Rows from block 6, named by matrix and row number. Rows with one number belong to one channel. Each number is 128 + 32 x the weight over its row's rms, rounded and kept within 0 to 255. All counts start at 0. Numbers have three digits each. After the name is the row's rms in percent of the matrix's.
# convs0: first 3x3 conv (model.decb.0.0.convs.0.weight, 128x256x3x3, standardized in use), inputs 84-89, a 3x3 kernel for each
# convs1: second 3x3 conv (model.decb.0.0.convs.1.weight, 128x128x3x3, standardized in use, transposed), outputs 84-89, a 3x3 kernel for each
convs0.10 103:154173131125122132112102102123106132213116115118114096086152126092075121123249111126125142123124143125116107140110166137121139133106160145132144144124135121121128
convs0.11 108:127125126135118119124110110172134159142091128167120126136139174094137141127136152117123141144126123111086106101115103107114113128120110120123134145115114143124123
convs0.12 096:144144132137128133109119128129156135131130160127149135106130129051097120055107113129129128140125120121109098124118136123118149134130145120107119122116142124123127
convs0.13 095:145129135137098111144125109109115113118119111122150156126080160106104105122096158156146160123104102137093081127116121130118129132102130133126143134107129129127132
convs0.14 101:089100111148123120145125096160132155143137112129124095147162160126132160111122180103130125108113109124102096131129120116121136123112126121115127147118132140134106
convs0.15 099:099129146130124134128121104109150139181151134114156129133150095119144089117197125129121153146144163148143131140142145164158156141140145133116131138139129129119122
convs0.16 102:123116130128139141126137140201106091202196085081118106096152166101160043138144182142089113148123111132104113161119125158144119130132136142146137139152138141135131
convs0.17 094:145139150143176140135143114119133125140098116102061104115175184091137158129140097134153124161156122111120074125141125118121111094101102128159140114127113123132119
convs0.18 102:125118126141144148157167152166100138148109126143142161176141117151066093142090127123099111101142147142161144147139154126145141145153137125136125132137139144157126
convs0.19 104:156115142130133130080103094157096146134107132101147137120136096090131134084129112131116132155144109146140146130131136135128128135136137141118129142130121123130110
convs0.20 099:105111093126147097136132117111113122118157094126122118103120255050000132155044164134140112146158143134145148112114148116129139138145141123108119132119116146137125
convs0.21 116:137129120136146133136138131111125135119123146132127124100104138118132170144165104142143138142148141150151140137132129126128136140119112118119128129139139139140136
convs0.22 104:130125123149163124148156143111118111120142129126125162148113114109158143098128123136155129144166151142165153118138137135151159129133138118132123120137134117131124
convs0.23 102:112072094105116111131117157125082096108099159160157138103128128117145122162177182134101124150126137159141165126097122132133140120127133101103097129130143127108144
convs0.24 100:139149149110089121127129144161122158129096151088101105080147121055152181077108130162168139114077086104088095144127119120098114133112135160127161138122131145143161
convs0.25 095:128128131112123139126111140110150124127141149126163143152114100120119182134175165144127098125140132131131112126140120123134135119140143133125129120124118132123131
convs0.26 109:131133142138137149148145137137099140172088140103098094119176168191084115120213162112112137124109135132090110120137118135149125094114121134127131133137117130128130
convs0.27 100:138145131149129116134129100129133129128136156111150151123117158143070200112071196112101098114109140107115116102102113099109123093104121129138157144140126117127121
convs0.28 101:124120127132133126126158161149178174111131086089088117181186234180160164203129119165145163147141141148132144141146139154146130136133131142135133129141135132147152
convs0.29 097:146123108163120134134115127135140135151115160135104062171114116165181118073120074139092130169093141156096146173124158158112158147099140164109120157096130118084114
convs0.30 100:113111093119126135111107136118130138154203109109123139182103183144151136178099205134158133119139117115113125130118129136140130115119130133147131128142150142142132
convs0.31 096:142123125112111132147121139138146133090100117135127159171151149172099169114092108114111134083074122114087135148107138110091113126133133148131152123111141135133141
convs0.32 098:132147114126146140136153152183174139129147157091116098152144131165147115102099078134141111151176151128168146166161137153151140134135125127142121105139119105137129
convs0.33 098:120098112135109114123109131186062096170119137120107150150124107081255074164189016111110111151157109150121105141148108150139146142157165144139149134141148142143145
convs0.34 095:118134127134129138133136101113129138099128161126137143143091089154105081148143153119128114125123133136137103121124120148137129145130116122130119134152143125123111
convs0.35 095:087124128083122113077106103129134107119143111099141099098085071167174146072034127087123115089114099088134101119143162120133154102139131118141153114128141107110127
convs0.36 094:112113110131144130125126116102143153164163140169159164214104092168112095153120101111103107152169130141150126120125143167175157126143146121118109135145150129141120
convs0.37 108:122127133108119115127108112153130154106143109136138104082143163060185168021119137141129131132152123119112102173137144146155143110119132131120121130099102146119117
convs0.38 103:113112131121123126121133143157113082139135115129188152122132139102067171123183215099128101130133093149146114143131119154149128147160145135132128132142152133131143
convs0.39 098:125130131135126091113117118102068166063188161084097084169156127169073041214055207133133113115100086087102082103117129122140148109129123126136121139128123126118121
convs0.40 102:112129112118128120119136127086121154157130127124146153139137130144094143191093193110113096117112127128130108126139133124130128145134155150117126141135147147140148
convs0.41 105:134107145125126137151139181143112106138138177120112145156198124075122155148095060139133112083076116102099124135113143148133164117128152151131143124116130136119149
convs0.42 098:136137126142147127130124138019127209140145125087050059045033134090000152114137132094093137107139162118156159108106108145111114151114123112122124132131119125123127
convs0.43 099:162155131146142132154144140235224052105118133068064122101255210045159255089028048144152131131126129120121130149132131114133142136139147155146141136133149135122126
convs0.44 099:122121115146138132121116105096108103103151147127155136097141156145116177121162173105087074150136124166125126103108094123110116120128116112100107126116112106104107
convs0.45 102:150150148126130142122130165186146087124080053150068149114181214136242224203180061196170135160179127160180150131148114106107141124137136129133131134134127112133144
convs0.46 098:146174128117126112121127122138125109083147110129113093131119186104124074155095125173176147149167143104105128166142140147151153149127144136150136130134142124131138
convs0.47 094:139129128148143114128114116128142127158128141141114129099146124120119122110159133134158135143145130121109104136163155137131153105133132133131104132148109135146127
convs0.48 093:121122128106106100088094103131090118128145102136124110112136154122169158181185169116120158082091135070083108132132122114105118111104092127123112128111095130110109
convs0.49 098:113129122133136116156159116171145072119087114133145078191114105159193184153222187137101098124075100157112116122128132129103122124132126142122118132111122131142131
convs0.50 101:114136122110123121137127130048103212129132105197159161071148098255096163090176185065088127083119142110125119112126146091130138095101105128133135136137122140141143
convs0.51 095:125109111104100131105125122199164143143090115069151101115012188096134024244205076132141142125137116130119089135143141145133122109116124118121129111120135116122116
convs0.52 095:137116101154130133108115117119124224154088205166130069074070255152141154194116159130103111140095141121115139117114136130123143122141113129120111119127114105095115
convs0.53 096:125158140124152124133133121158163127141182142079091127235119159097125097165165204110152136133126127104097092150145115149152094129128118141133139145128114145126113
convs0.54 099:133103079122092096125093102053060178105177067171167114174078091208082009092121208129104102130093113125149106143107155114132146127110135130116119133107115122120137
convs0.55 098:131123095131110105113135111066192122145178071157068063092094212119094161159134174148132138122126133134133140135102123133116115156108126118123130107114107113137126
convs0.56 106:132126141148121140146129157124184124155127125148120117098166204114240198049100091142168109154130121145128138128124106151125100139155114108136111117142119109137120
convs0.57 094:132126127117126149112119126115153161101112160109116127160085108118082095048104108111114103111096106091086085123132121130138135118120113140121133140130139113103121
convs0.58 097:124138137142139126151138126161125158149162172136133151153126130094107144114115093138155139138167143129140119157152150153138130118089117145133131157136145141136131
convs0.59 097:132148129144129109131125104121132185089200163156175058053009140000117170083126232155142124096133131095146141131130161107099147118109137131111152130133132120113137
convs0.60 102:110105143120114122135115135116166131158104176123131135136103047156116075118166137119149153119121135113105110122153160127142134106128133138120136135126125127119130
convs0.61 102:127125123125124121108113134123101144126111146130127164157129113188098117238164143156104116139111147124129148150128133148119133142128142127142119126128119134136137
convs0.62 092:104141128122141137106154142133117130132151149153138111164152173152138118169149125124167126137153137133181099137144116127157137105130116123125147152151142133147157
convs0.63 101:150176148099093103101091113178171152157147097118087105075076102058044125137051108193177173121105126095068129151121141114114121117121126125137132104098094107106115
convs0.64 099:115130150110108118127110108125067023145139161198165138098117115066152207005072255091124115139140112128128115136139132106115115143142144125119131128107114137118098
convs0.65 105:126147147142140143142161120142102109077123128139158127255215216156199115121047255180151155179151149146147122150136114133158111162158117117136133116110135116143102
convs0.66 100:128119114140143152117151149177168090179128087138108099123109159056093124023163194116125107144163150126155126137144125153153122158142137128146116115136119125136116
convs0.67 095:131126122123100122144140133184099143153112099094167138255185157163248187141195059172152160160128135158139119107124140099111123114129150113115141120104144124129134
convs0.68 097:113126120086116103090090096114118100132117107173162132137182171216044086033027091161163137114110103119106091145124120114113109142149137128133115130112099132115109
convs0.69 096:130113138139142145100104118136144144146120104137068137107060037083153136255255217079088085103075117099108137141115124147139136133121134139122126138130144127119120
convs0.70 094:093102105099135122089126157114098118124101083166093104176195011106246051108187115110116088129127082127145117171138142140135120154125123119122131118123135124130125
convs0.71 095:128126136137143132142147138184070107065158141087207136170152132131130170078023255112121139121140117120148125132133137108099112137106111123120138120132118140132148
convs0.72 097:122112115137138112162133136105113156114130121133119144136093163146139141122129132115108089140124088151107109138123116140112107138132116119150127138132127129126149
convs0.73 101:139139166112098096097094112115139128120115123082113093142145172147159143115175125135073133125077117117093108159143164138122118118107120154147166106102116108091110
convs0.74 103:128126120123128129117119110129141165145134157124120135106191255121149190120129122127163148160185175156170166155124137161152154165147139118117121109115119112113114
convs0.75 100:144158137143131131163140162135135186102137107131112136143080114086059161111096166148134139120114137138137160129131125111125120125123129120119117124104121144110138
convs0.76 099:119099131127120111145132140126139122119109093150139150139131088166163095126110111122130131093110127111111118120116120144128149123135132120120119137139131141139148
convs0.77 104:133141155134120133118107118130150107118129108134101114122137132101086111113106124120124138118155154097116138113144132111129152113119131115112136109114121121095105
convs0.78 102:124146107130127110131139113114127129116130145115110102082128114051028082092135142162153123130124114125121090138129128119129126131119135141126131132124128136131138
convs0.79 102:135134132097145137097113140126110075095114119114099126138112051127120054096113109140152149119137155106113150132128133138118123140119140127139127125133121121131133
convs0.80 108:122127122118107100133124094090117107080136131163133106178116158097063146162081098130107122131082077151103086133132136141127132140148138120119115134119111127126118
convs0.81 095:103136145104145136118140159190100131096113116097106131149155165133176118206110052097138134099119142125164172131113133119108132122120152114129120126121119134134135
convs0.82 103:131138132129125112147137130122137126103120137091147140123102129113122084070111120126123131139084099156113102122124124131115126130126145134141126134140147124139154
convs0.83 099:106120123098098104121108089198171118152096173081071137109194127117074167130104158137168156127143135143123107129139129125104115121120128136131133122105106143093107
convs0.84 101:148133133134135115141132129132118157154152152113115141066040057130139148199179149183156152112105104124098113147145127138123132133122118124136124133129138131140143
convs0.85 102:158148122114150092150136103156142056111095158073129105170120043124008104113086042143126124106106096094069126126093105133098118157129172130120123128125108157140115
convs0.86 099:152149131121117126103077084154173100101089106128106113145130118087129160082104085135119083151147113150148123130130139121140131135149141136136134096109118097114103
convs0.87 101:086103085104104089115109104156093141130114099123112119173117093096125060110148124085110145081110121072117139133115126117116136125104128116108110117111115127133126
convs0.88 100:101114166117116146115125147088130156138120125109121123131071120083122074100095116127126127148139137175153142138111122135132123129115110112119139113125115124104128
convs0.89 098:113153134109130126128134127134128169116114101129116134145048095121190117102136101101122127043103101093109138142131121116123100096139106122142128116110123133142135
convs0.90 098:123122099116111125112105105132138127112124128121141111116138194109151178115107110103127160092156150106124162100132150105114136108127136126112124129118110102118112
convs0.91 102:134110153150121120157152150143152121092136145120129126068076114060090101139078111124111102158143115151148109135124097132124103153131106112105109118113101132138105
convs0.92 106:129136123144152104138150116054103132166129184145122119129177170108091044171179093117120130155102122156117106120119132141124136111133134135135133148128125138157144
convs0.93 104:129123134138135121132145109120107107114086110120123147165128078119178121121178172102119108122142110118113106084116123106132118112130121110121117139136122108120107
convs0.94 098:098117135130121138115116144139175138118137165160126131044106121122189157125117064114110116120142162098137145143137125130145130139161139129123140127141158140138148
convs0.95 098:123151126102138137103130112098136121188134161095113105103164197142010114147200090097135102114168125123152089100142139143186151126144129126138136131150141105128097
convs0.96 106:148146154136149132144114142159171100139134120101135163105124109136128240110077133116144152147129125146133113138142154140140127151141145127144139137125137139136120
convs0.97 097:121155139117139133105140116157108089138110146229114101088184220021123173159207203120122115117130146112140119147130103145147109141139096124132115143122129138139121
convs0.98 099:115103151112112144138109163103119163125155132121122134050055132070110134072115125123084120121090132141106129098106129123115124139132144112108138110101146130121151
convs0.99 108:145153141155128119150137108125108125108124154123110145121117145088135148122118132131127103166121100148124097089121124098116157100145144152131145166132140151131138
convs0.100 106:153139108119118123106104137129159136180126115133132139148161134195207162193255066120093100093098096085093134130132139111111123125121158140144143133133126135139148
convs0.101 098:138150150116132129100119115180140172142115141120158151132205111147112099137147124155175141136149124090118113130129127128141123099115115126142133121135119087113100
convs0.102 109:121114105119146134118132129126110106133108128141132159150123117144133091171139116135156120145163128133156125156158139153160139128127128141143137137140135134135133
convs0.103 106:130145136131137134126135127199146111116085126132131106114125054122193130054054043127104082130124120137122121125129118116113136138132118131141136128126125125137121
convs0.104 094:128131134130126127105099114099162113115130132148095127125216193104070207124092119108119148098092115112084115119114134117098115141101115109110124114107115109113110
convs0.105 100:134105135115091103123094097106117151146113082169095144061161120062063143063111168125108121124112116127105089139122114146128102157132121102126106107109121111120120
convs0.106 101:125155125094125134128129129136186170098107158102096122142187123144052131161051148121134113108120129085113166115122128098116141123127131118137131126117111154137135
convs0.107 100:108123122132133141124142136084102151124146177135169120206009214208128097255243160103121160128162162152181169118131139142166161136140144130126120133153137123142125
convs0.108 087:135130106139146112134130105159141163111126110127135138156080090071149082082105132180135124167123113149108123144116136138108112136106123120106118123117122113112104
convs0.109 095:140143130144127128135125119255175176069060171085069150191065255177164088109033000161155120111111090132096093130131134105104140116110122158121154129115129149120135
convs0.110 093:131121115131128114152136123190113131179156099131130115143135129182203161130138191149151127114120084131134092141125125133137115128131117143137119145135127153143133
convs0.111 100:123129128117123113155134134134115166164111110173129116107120132138164104101156120130134153113104117110130142112112111112115101128134133109105107130121100146157142
convs0.112 105:141118131128114110138147108148106131128104141124100126125128103118143070162147105140147132137123109109109111115105116098107126102127133130126121121125112126140109
convs0.113 103:094129144113122145143163138131160172135094103123114073185134133188159123160134140130141134084082110093075087119118126096110104121140111125137119131141117159150116
convs0.114 103:105141146118148148120146161114107131110113168131098162134156174101139136108159084106121138090114126104127162143136109135131104126121102110118135112112135121117126
convs0.115 107:127134143128123146125127147124128125143149128137132143105139131150146130114096122118132140123128153120131149145136120144141130126132125135122142137130143123112127
convs0.116 098:114121117122120137107100117130128117151091095097109116129162144076104107088118125088127131116159139117144116100126126117121129126121128128132127141117135137111135
convs0.117 106:098124143132145139118125123123106161120108179134143177162201181128080069156075066109118122127120139132109100101121120112130138117129122118124123130140134112116107
convs0.118 097:134121154132120134135128141128143146161128139153126134132126137168143110147171127061106156084112171070122153142140172120123164119124148151138146133131139155139135
convs0.119 096:132117124138127124147138125165130198141119115123116121060130107128165123124077062186145151174136124164130133167146151140118132126119137118127128112124109116123115
convs0.120 099:143136134141157125122162128105118139133150129100169195176152191149094112158107079142119131105120101131158129101093084094142109166176158111145117111137109132174137
convs0.121 099:088090101142138121131150148146119118132094100173116083076099157139167180167214174099085092105110082159137125130124107116118108132116094100102106129127133130114123
convs0.122 101:141149151131135121148133108147123089089065138146117175192132127176200126158096084137150128150152126153138133118114100111109126133146134144138128136136124146130128
convs1.10 106:096210150119122093122100078122129213148054057115103116129183150141192202179158145113098164170100097129154129116141107167091070116157150126093152119096075080149128
convs1.11 104:166122108139099103116122092157139092205099074151117164085126157112120146138121093146149131123116076102118150125145177132157156127113137107101124094132087090161112
convs1.12 100:136105077133122045107115132184091123088090163148161132147101171106130204130143154162123151104111105095085111062065133133139141128115142171137101128151116135173153
convs1.13 126:067101120085104101137136149126158162167191187123171160096134108182188135114166108163101144169075121154105133135176170122161149105134165059061092099083114126094105
convs1.14 109:154137077138155117128149134118117149085133095083124127141151116129158119136143173081086113068096070084067059195101071207158103171143146145141134103139106099121119
convs1.15 093:118106136136156131112144114103136129123111167143134159108116120151123112109056089091120104111171129097179132117122107102074095147159090144131178154146158125143150
convs1.16 101:174148136136104129126127148180124153128061079207130118112160137132124130110077112150144137126117097121138171158134189110062117183138165112064084103092142105083113
convs1.17 095:150132141087055103111114161101078086100151136141177151121152118162189141110119112144138117182155110163144108148126133150100090079119117112159110187187147135128074
convs1.18 109:128181161113180141096125104189195142135105139104141155163157134139123131126108146107075158114150135144094063098125119106089145131130129105151150127163142154160220
convs1.19 092:107117102133127091147161124140086111121079131106181142137141100106178142095118128080078168123059099119144131107152086165114049109153108131175159141150112152126123
convs1.20 096:090098079125124093122099183138119101166193145169153170107130100118126083133108080161144128148179113132200183119142122103144139107151133087173188101120136074072129
convs1.21 118:108101140098101125106125153035054052099146112112148120127158147158170141137161111137104119136117108137105104116104143102079135120112152076087077123112091111109109
convs1.22 124:123106070143177168106153114190162132140237151094161136113137169114143182184183165111088098120098136121092126138133112170200121151127131194124119118078136127162116
convs1.23 095:147158122171171152122166142099150120151155103106104085096112115132169155096130126122119143131138166138132202139103086163151159157150126119159143092092145134144168
convs1.24 105:126184146084129165095085156114187162124148079129140175123152137138171132119171119144064121198146101199152085126147169125155182081084125133110123119068036118080065
convs1.25 102:138123115137143173103114118130113152134171095136136097113054164175152103107127136123079110133154107121139137112119145130120164123163089144145138148145129094093129
convs1.26 106:155148154157177127130143150093103123102170119147177142054087093124100118103081119122155095143175107131120101161179153209146144167205188128160141127170121124149156
convs1.27 090:165155137118107127080136136099121107104124112107085117081152111092156134084131140087173184073127224159166216152136162140136115128172131156128127136118107104127139
convs1.28 101:082137169111136159140174203144120097164107104080104100159154107121152118106136127116104111110124148056064108113165155131132116111117102152163138157167147091139158
convs1.29 088:160174137147173135121167108130137156062056175060125160109140151130152137073122133106127172091145179144180168070128167118103131141139128176122119142144139151178167
convs1.30 105:176183137133180149076088144139135127151114147168021088099075152138114099125100110128119154129164122137077111108111072135145104117116085118166084100138099148108115
convs1.31 109:102127129097179107119157153074142152119210130153122156146140117176172170140157155109101129122143104111113095130140135119175164101124131126139125139154111138127133
convs1.32 106:125129102117130126119144158067036140095108175132148158165160149124148103112142132151139138173163200112106126141145141148131105117141114174179150167157127176146128
convs1.33 107:096077142066134158082142092147138078182105084136126111091166135097181129120138131114152148122161127108113125099158172133065140168130250128142102158124096184105084
convs1.34 091:133113109122120147105157121097130090083107112083149123127157196142109214169155166187150144141105219111148125109041133102124153095082111126139132150167130108151109
convs1.35 089:123131130120130129115083096135161141130186162098152144142171129173171125164176119133103138162130132121112126067108112084158172126134171127062039165135122157137141
convs1.36 095:118135126129103121157166128078118089106055112161094123138155143213154123146118106167219194181138175202172169118125126109146129115096150126154094161116119156128098
convs1.37 099:109118124108119140093110133096115096106136130100135140085150157126198191124174148103099132044047061121075086085093089043070094037085103154112080135152117172159170
convs1.38 092:157150114114110094104067085140159099138197140166154104153106099132106122118107149116137108091098128161128147143150170132109109201159131139117172136119124128117095
convs1.39 107:072120182130074101070088138177128125189111082137126104183128051123167119113132117127069098165129127178134169102124089058125178140149126140102130098095099137113093
convs1.40 094:143164096110139125127134085130182175125156171121149169108107126097089121106112100111098102086100126097130123128123113165147127166138112121101077098125141124163135
convs1.41 091:087088099127131125146149130186187169185185170168183169175159152152151155109122140176175167169151123156134118154135172143131165149141186156173156150143117191150116
convs1.42 097:080126122121163139108110110132131146115110154097099116174185120120188156157172115158135137161086077135116066107076130069059153029078142140152162122090124124103142
convs1.43 110:141124154158152134139146139151141073118113081151096082099108108145125077132141145083106037127121093101096131129116124088079115123099114155122137124129165098057158
convs1.44 094:173151180169158148157148133076112108073118106086081145106171127131202142111138097118147143133174124169162113108164118121122145047044069121137143094109141098162176
convs1.45 096:065131135100147157112124132181042062197085093213180099077158157094115125110131097183162162140117099128103084116076116127092096151144172121088138105081102099139094
convs1.46 091:179223126129163115118113148066051081131077119120109126119112126175213200160122121108120091159181127123121117144151128137148172155125171113131112166174150126168128
convs1.47 095:106091131169132166164151185122120125151181124117108040123151126107144074120111069141145154132052090148088074117137114132088083120111096176151155177201170172133128
convs1.48 080:126169159098114114157162119112081111098120131196231185114142126120121136124155123159126099118105072162128122092094090109088088120100093159148121144131172108090127
convs1.49 092:079120100108128134093114121093092073130151109193183142110065063115140091130120102147167155097123140136159100110139110107137106114120097097167226085134142113129129
convs1.50 103:069127148101084125118087104169186183162137145124150125093165160082148161077087105145116106127121055154122157155095145126106135119125135220167080169141076172150126
convs1.51 094:150146228125170178130161137167110127114066080107075086110115099137116110152133139169138101173118084133146073189200138173184127192144170168182141149154155121145134
convs1.52 092:107140176153141160144075073132086125153076089092135119093142130101108122077098083188228127104204126080147142158103113154119175108033168131116178130155123163144133
convs1.53 088:133137111167174167150124204067079083117129104191127116168120158147135122101108122151132127163141124131129202087083098127116118143181192113123152176179108149184124
convs1.54 091:103172117131118107114072119104067045114117072157101103163135075128138089132115086203174145155100127137083118151168139090116148170211150144123159091109166119128179
convs1.55 099:090138108103123103141125110157060043099117115155179168133060103083089147114155090174076082143153155149140185105126139105117115140124114105113179086103146138110111
convs1.56 089:123150144113129127083135125161162148154161146140128115081109097099105102135133134061047074087063097110109132109130105130149137140173139122089080188139135193180165
convs1.57 093:110113092165148081160094083102045053118185134074086058130100115107136127105121122190111123134132137166159139073131142109125138072108157153072076117107100124143131
convs1.58 097:159195141143194174151177124139153087131169099128165098157135113118122118139115132201240189091139096086075005093144118139199145161171138127145136097129115115159131
convs1.59 099:156135065143137066081084175081125047145116119126113110138121104141166105184125129154171083126125133134119164098127148128065113203155108120200189116112154187114121
convs1.60 121:086116146153127154083159152082085172132141117100089168079105155092129166086081160107082039057160074008061051163128104202068141142179152155133120152130118115140093
convs1.61 112:092062072144104086147174125135118114132150134126160175145129113177160106138108081158123109142104153129126110144173195145128173127134159072112096081125122069139166
convs1.62 073:055058057049038069022079112143155116134147128129137135085152131129151157069125106128123148073073103105149159105071108135099082143128112166147127115135122109108114
convs1.63 097:073116132119115126121133135091093095138126138138156183100091118105088120158155148112087080096072086144123110133093088140128141127117122140094085095078087100106109
convs1.64 105:116127126108125116088084129102126153143091124226215138098105101128109111121131118117114086089119143089139183087066103064061088139162120126119173079028075124081114
convs1.65 085:052082108110159161133174167133094067171176138110108106129155118117149143096131158148156122159138095170153088144146176126122135147137131175187176180141163181103103
convs1.66 098:083166167119146125137086138091125089098153122118185117189189186154204179150197191183198207147109160172135122180158146145105144150163123090116099063114134106119086
convs1.67 099:071141179086124171157096159122098075168124052183179102060109101083122088114123068087109150077116132110124146151087185182113076132152158190154234201169157152213150
convs1.68 096:091151117140158200166203221104149099115123155164157162134130128126159158140160129135118193102140174142164152112124162122117110176133098109150147122108092133133164
convs1.69 100:121174140156126142121104093141136114119119072145165119130115117133114114154108111135103143107126148088088137105135143094146164119149133133127117113143084112095080
convs1.70 084:065159170096139105129155112131110086133137064165219176104136117102149126141132116167151187153109087144149131121146192139123170108117179142139157124110105129111068
convs1.71 107:124146111124105114072153154102147144108060142146125107144193100119130120080150135127131101128074141116114119140117119109108136171107137142145139111060138189098082
convs1.72 090:148157157132129154115141162122154088147155117105103141103134179064088120087082083133178152117206192092195187169106056152086127141121157119125088083084062080148159
convs1.73 097:157188148155169138132169155161190170188210184143143147123152140116163151093151123145117180116129176128099164175184153118123095078113091092049040107114108102111115
convs1.74 101:165104085175124084179153125139125111119154166113114117140126112156134107161163118116089092149082109158131122090129117090114122104124138168147134134126116156154129
convs1.75 099:128114153129154114141089067122130079062103089116087138089071115075168111142122070085110126041110112060066098128135139175137134143143174086066077138111154127114122
convs1.76 123:134140093125150132130157097118159157103036122094136131158170159149133173103119153088174094092137111035120116127137137130152096159120116111142126128113167104175186
convs1.77 099:191109105159158113160178095100154210109179179146134167104115081111167171086114145133081082156141104124130093100092109186195115096157091138149138150150089133100084
convs1.78 102:124144168125119106119123103187185189152170078112099139143124102134123149154151121097061130124111120139072149101097163065143059116132107124133150144142140134123150
convs1.79 101:086102118126131136138126126114156139150173101151149087111136093161158125128139092127085091110115129164149134113122150162120092147107113143105133148140116120140152
convs1.80 129:131140127144177153102105126163187145168245198090103145097044071068098088106073065062110111085120084105125096135140152155115154135125114118179128123149084119161164
convs1.81 088:076118111076113122116142167153138145102045133095130106132140134119130145084086110219193130198145144149138154135140152172158152170149183128103129172139127119110102
convs1.82 100:197216182173157151121122128125115149114101094082145124100063090131070132113126111133092098092066107120134085142163175123109138124113123159182103209186045145151134
convs1.83 095:093111069115116134110167109085096142155114155101110146076123143117108157120096138113190127104054111092128118125108133127115109167135131151119149153111106165132106
convs1.84 104:158159099170156123098116127156172158084157147142070093116055113059122154138190158132057053133166119124066048142119136171133168163128153134158176123155115137094099
convs1.85 093:159124097113124089066082111205120074142115143162157140137141107181122118112168182121119072107126118144169152111136124147190122177156088191170158121116106108043075
convs1.86 102:128121136141085141094106128137109166134168172117127067149098101115111085124114093209127190209159206231190176153121160138125137141122139137187099145127115151146139
convs1.87 102:195111155097122110135190160092126093102173107108136115086148122133172144077144183077057081143124103105110116141112116139091115079141069123102128135121139127148128
convs1.88 135:158132125105167175119194186139148155158077111161122134123141137137109107125075097100164143179154202092130168144112112135129089166144127121164119121088104103104104
convs1.89 095:117156126125143187133145131157138118051120124155132120156083065158139049105146141129072086137112109176130107105133080112160123130133093111174153097174147134156186
convs1.90 098:123149126132165154101115152122106066165150142145157149128088102149091089157120109123109128118067097150116162170136125137147140137165172121138143103096189048100117
convs1.91 087:151164130171155147087141115114151113088135143072124151154202177107182154116162154155169159135107089180113111038114111082126111100107094166123086139086053182120119
convs1.92 092:154150112130137110138148115155155092109188154099095135094134080086085128128130130158141152113150170159101157120170225117163174108116131117124114098102107092132134
convs1.93 106:176210184135184155104137130164146139188162158131146136163131097126097078156096112153138140128152172101137158164157136178171129108120102159127103138149132166180160
convs1.94 103:126168143085132127091089132184117128145105117119146135080093131107128139111124076198132216169128170130141111123179131166145100158100168164129096151062132129110157
convs1.95 092:104175136129203117137131066093132120165229163116067063162175137208142173129127112147136120188137192144151165150166159107115176166211181124171157193111135148178129
convs1.96 123:144138112126220103186145154124092119127130155190145122130109080123171139185175129075118077132110141136142131162152153099164143091109113125146121122151115139125166
convs1.97 092:131123145166150118164122144028088145038147165071141176107145144137162129134123117138130149154161100157181109186179148189131121159148140192170200140120138084117096
convs1.98 096:096106098128121117137208168126095140119047140052079119137142195180198179179132194137160193172113139169111140094085101122085093099111108121149111142125152155163132
convs1.99 100:132144138123135104123114087160134144089140135113104104136143176140146175119119166202177188134181181174179208153146139167182140139169145182155128169149118188162153
convs1.100 121:118110155119142141153141129142135122162180112166110124057157136149162152161183135101133129124138114149094131161106117139101080093101109162112122114103158145143141
convs1.101 100:144142149111136123124164146123171105116138092117172144103134134137124159077059107074079141121141116114148115080062127072106053089090135148120107177134174130141130
convs1.102 111:086084110077085088055050064165169176162154166159147174132159113143168120139145136187168186152160183139123135150135122159139138158145182086078073090083108098099158
convs1.103 105:138149153110132152096095094209183187108104136153118091128143123172183123187196196096081092095119106111099094134152144191197186159110145153127181122156222157145171
convs1.104 085:116151130094160120099151177134136103083098157090025095144133154120127128139101107086090110134166160189134173153152144137168098150114139106116145126102134098082138
convs1.105 101:059115112103133094089099047140141116132187129148184116186129078152145110108128090169158144110150154152147157102154171079082135115142179151132197116100149135109126
convs1.106 090:149178170165150187165128153154115104086144124123098119115117073137152118096128125139163202109127097146131091116146152101090109134068114151180189090104149100091136
convs1.107 111:110118096120104100127128122183126098155121113168173133182143090118101085153151116138147101114084103116098129136123167071080126114116129142063126108099157114088150
convs1.108 082:089104078144129059144150088121135115175108112156181205149143170183130118160099138127125142110099080089102125163082084156165141167134141145178183175145175140130155
convs1.109 088:139112167131203207155186130157118144130070143124068078146112151172142116143161150076146142110107105082120065155098124120125107148103067167158161116120183138123133
convs1.110 089:143105118101095118067110161115104131159137114177205157080080127093085130126133115112063122155157173064141164142123140097073139115088134168152125190133129172102084
convs1.111 086:126183172071192181098154137192195196161177189123116126132132146147144143158164156136133160094179194122098112091081106140114144116118071160124135136134121079120143
convs1.112 099:152141073170148139092126099122169172082108093088117074076105072130177151126161110088062064097202140111126114152192090177123155111114109196119134175087103129094106
convs1.113 101:158102089138123095109073086155128117121162075138101123120123119112154188110134179139092133142209098124156182107082107141156103101178124135103068122118072135127139
convs1.114 091:140137118138113089123114117115150170098124129143125130131096061096111114112150152139092084155109044174167148104085122120134157127139130115124157100136161103147137
convs1.115 119:098078111085037092115116124022048049102144097095121116129130123140132127097102115171183157131119113150147154131112117115092102101098114095090111108104122154184171
convs1.116 088:113157082098112081099057097106176200178191211222120202090091084097123148099067068070107178156098143113110159176144126167131077147155113102149108091102104113130146
convs1.117 117:170159141165130175148137166143152140152106114121078100097086069153146107141133089121092094143106104165162156180185185211150183171166172165160172149130179194166189
convs1.118 096:108145181080132180102092148187159133142136089176152112195138147164117136158119134140110096096173133120162128128097078134134107102103097107144111141158113111131157
convs1.119 104:122154108104147138121072103101060085083124114140090080079025119087116140122158167171110123126130118124084121166119157170082146100088136087088135084093160131125094
convs1.120 089:156181121140175135137174137196185174104116097125154127166168146140135137127164150159120131130138152119095135112083079101109056134132109152090121119147132119124197
convs1.121 091:081109094127093084148107112078117139078118125092097077099077075124140129153122095157106183099092157150151204090144120079110089069064049175167118140144084135141101
convs1.122 111:104102112106131115046093105095132104144131121151212149142170103141152081098143116098095090130079099123102103090086117123149122141134114074092087107116171106072099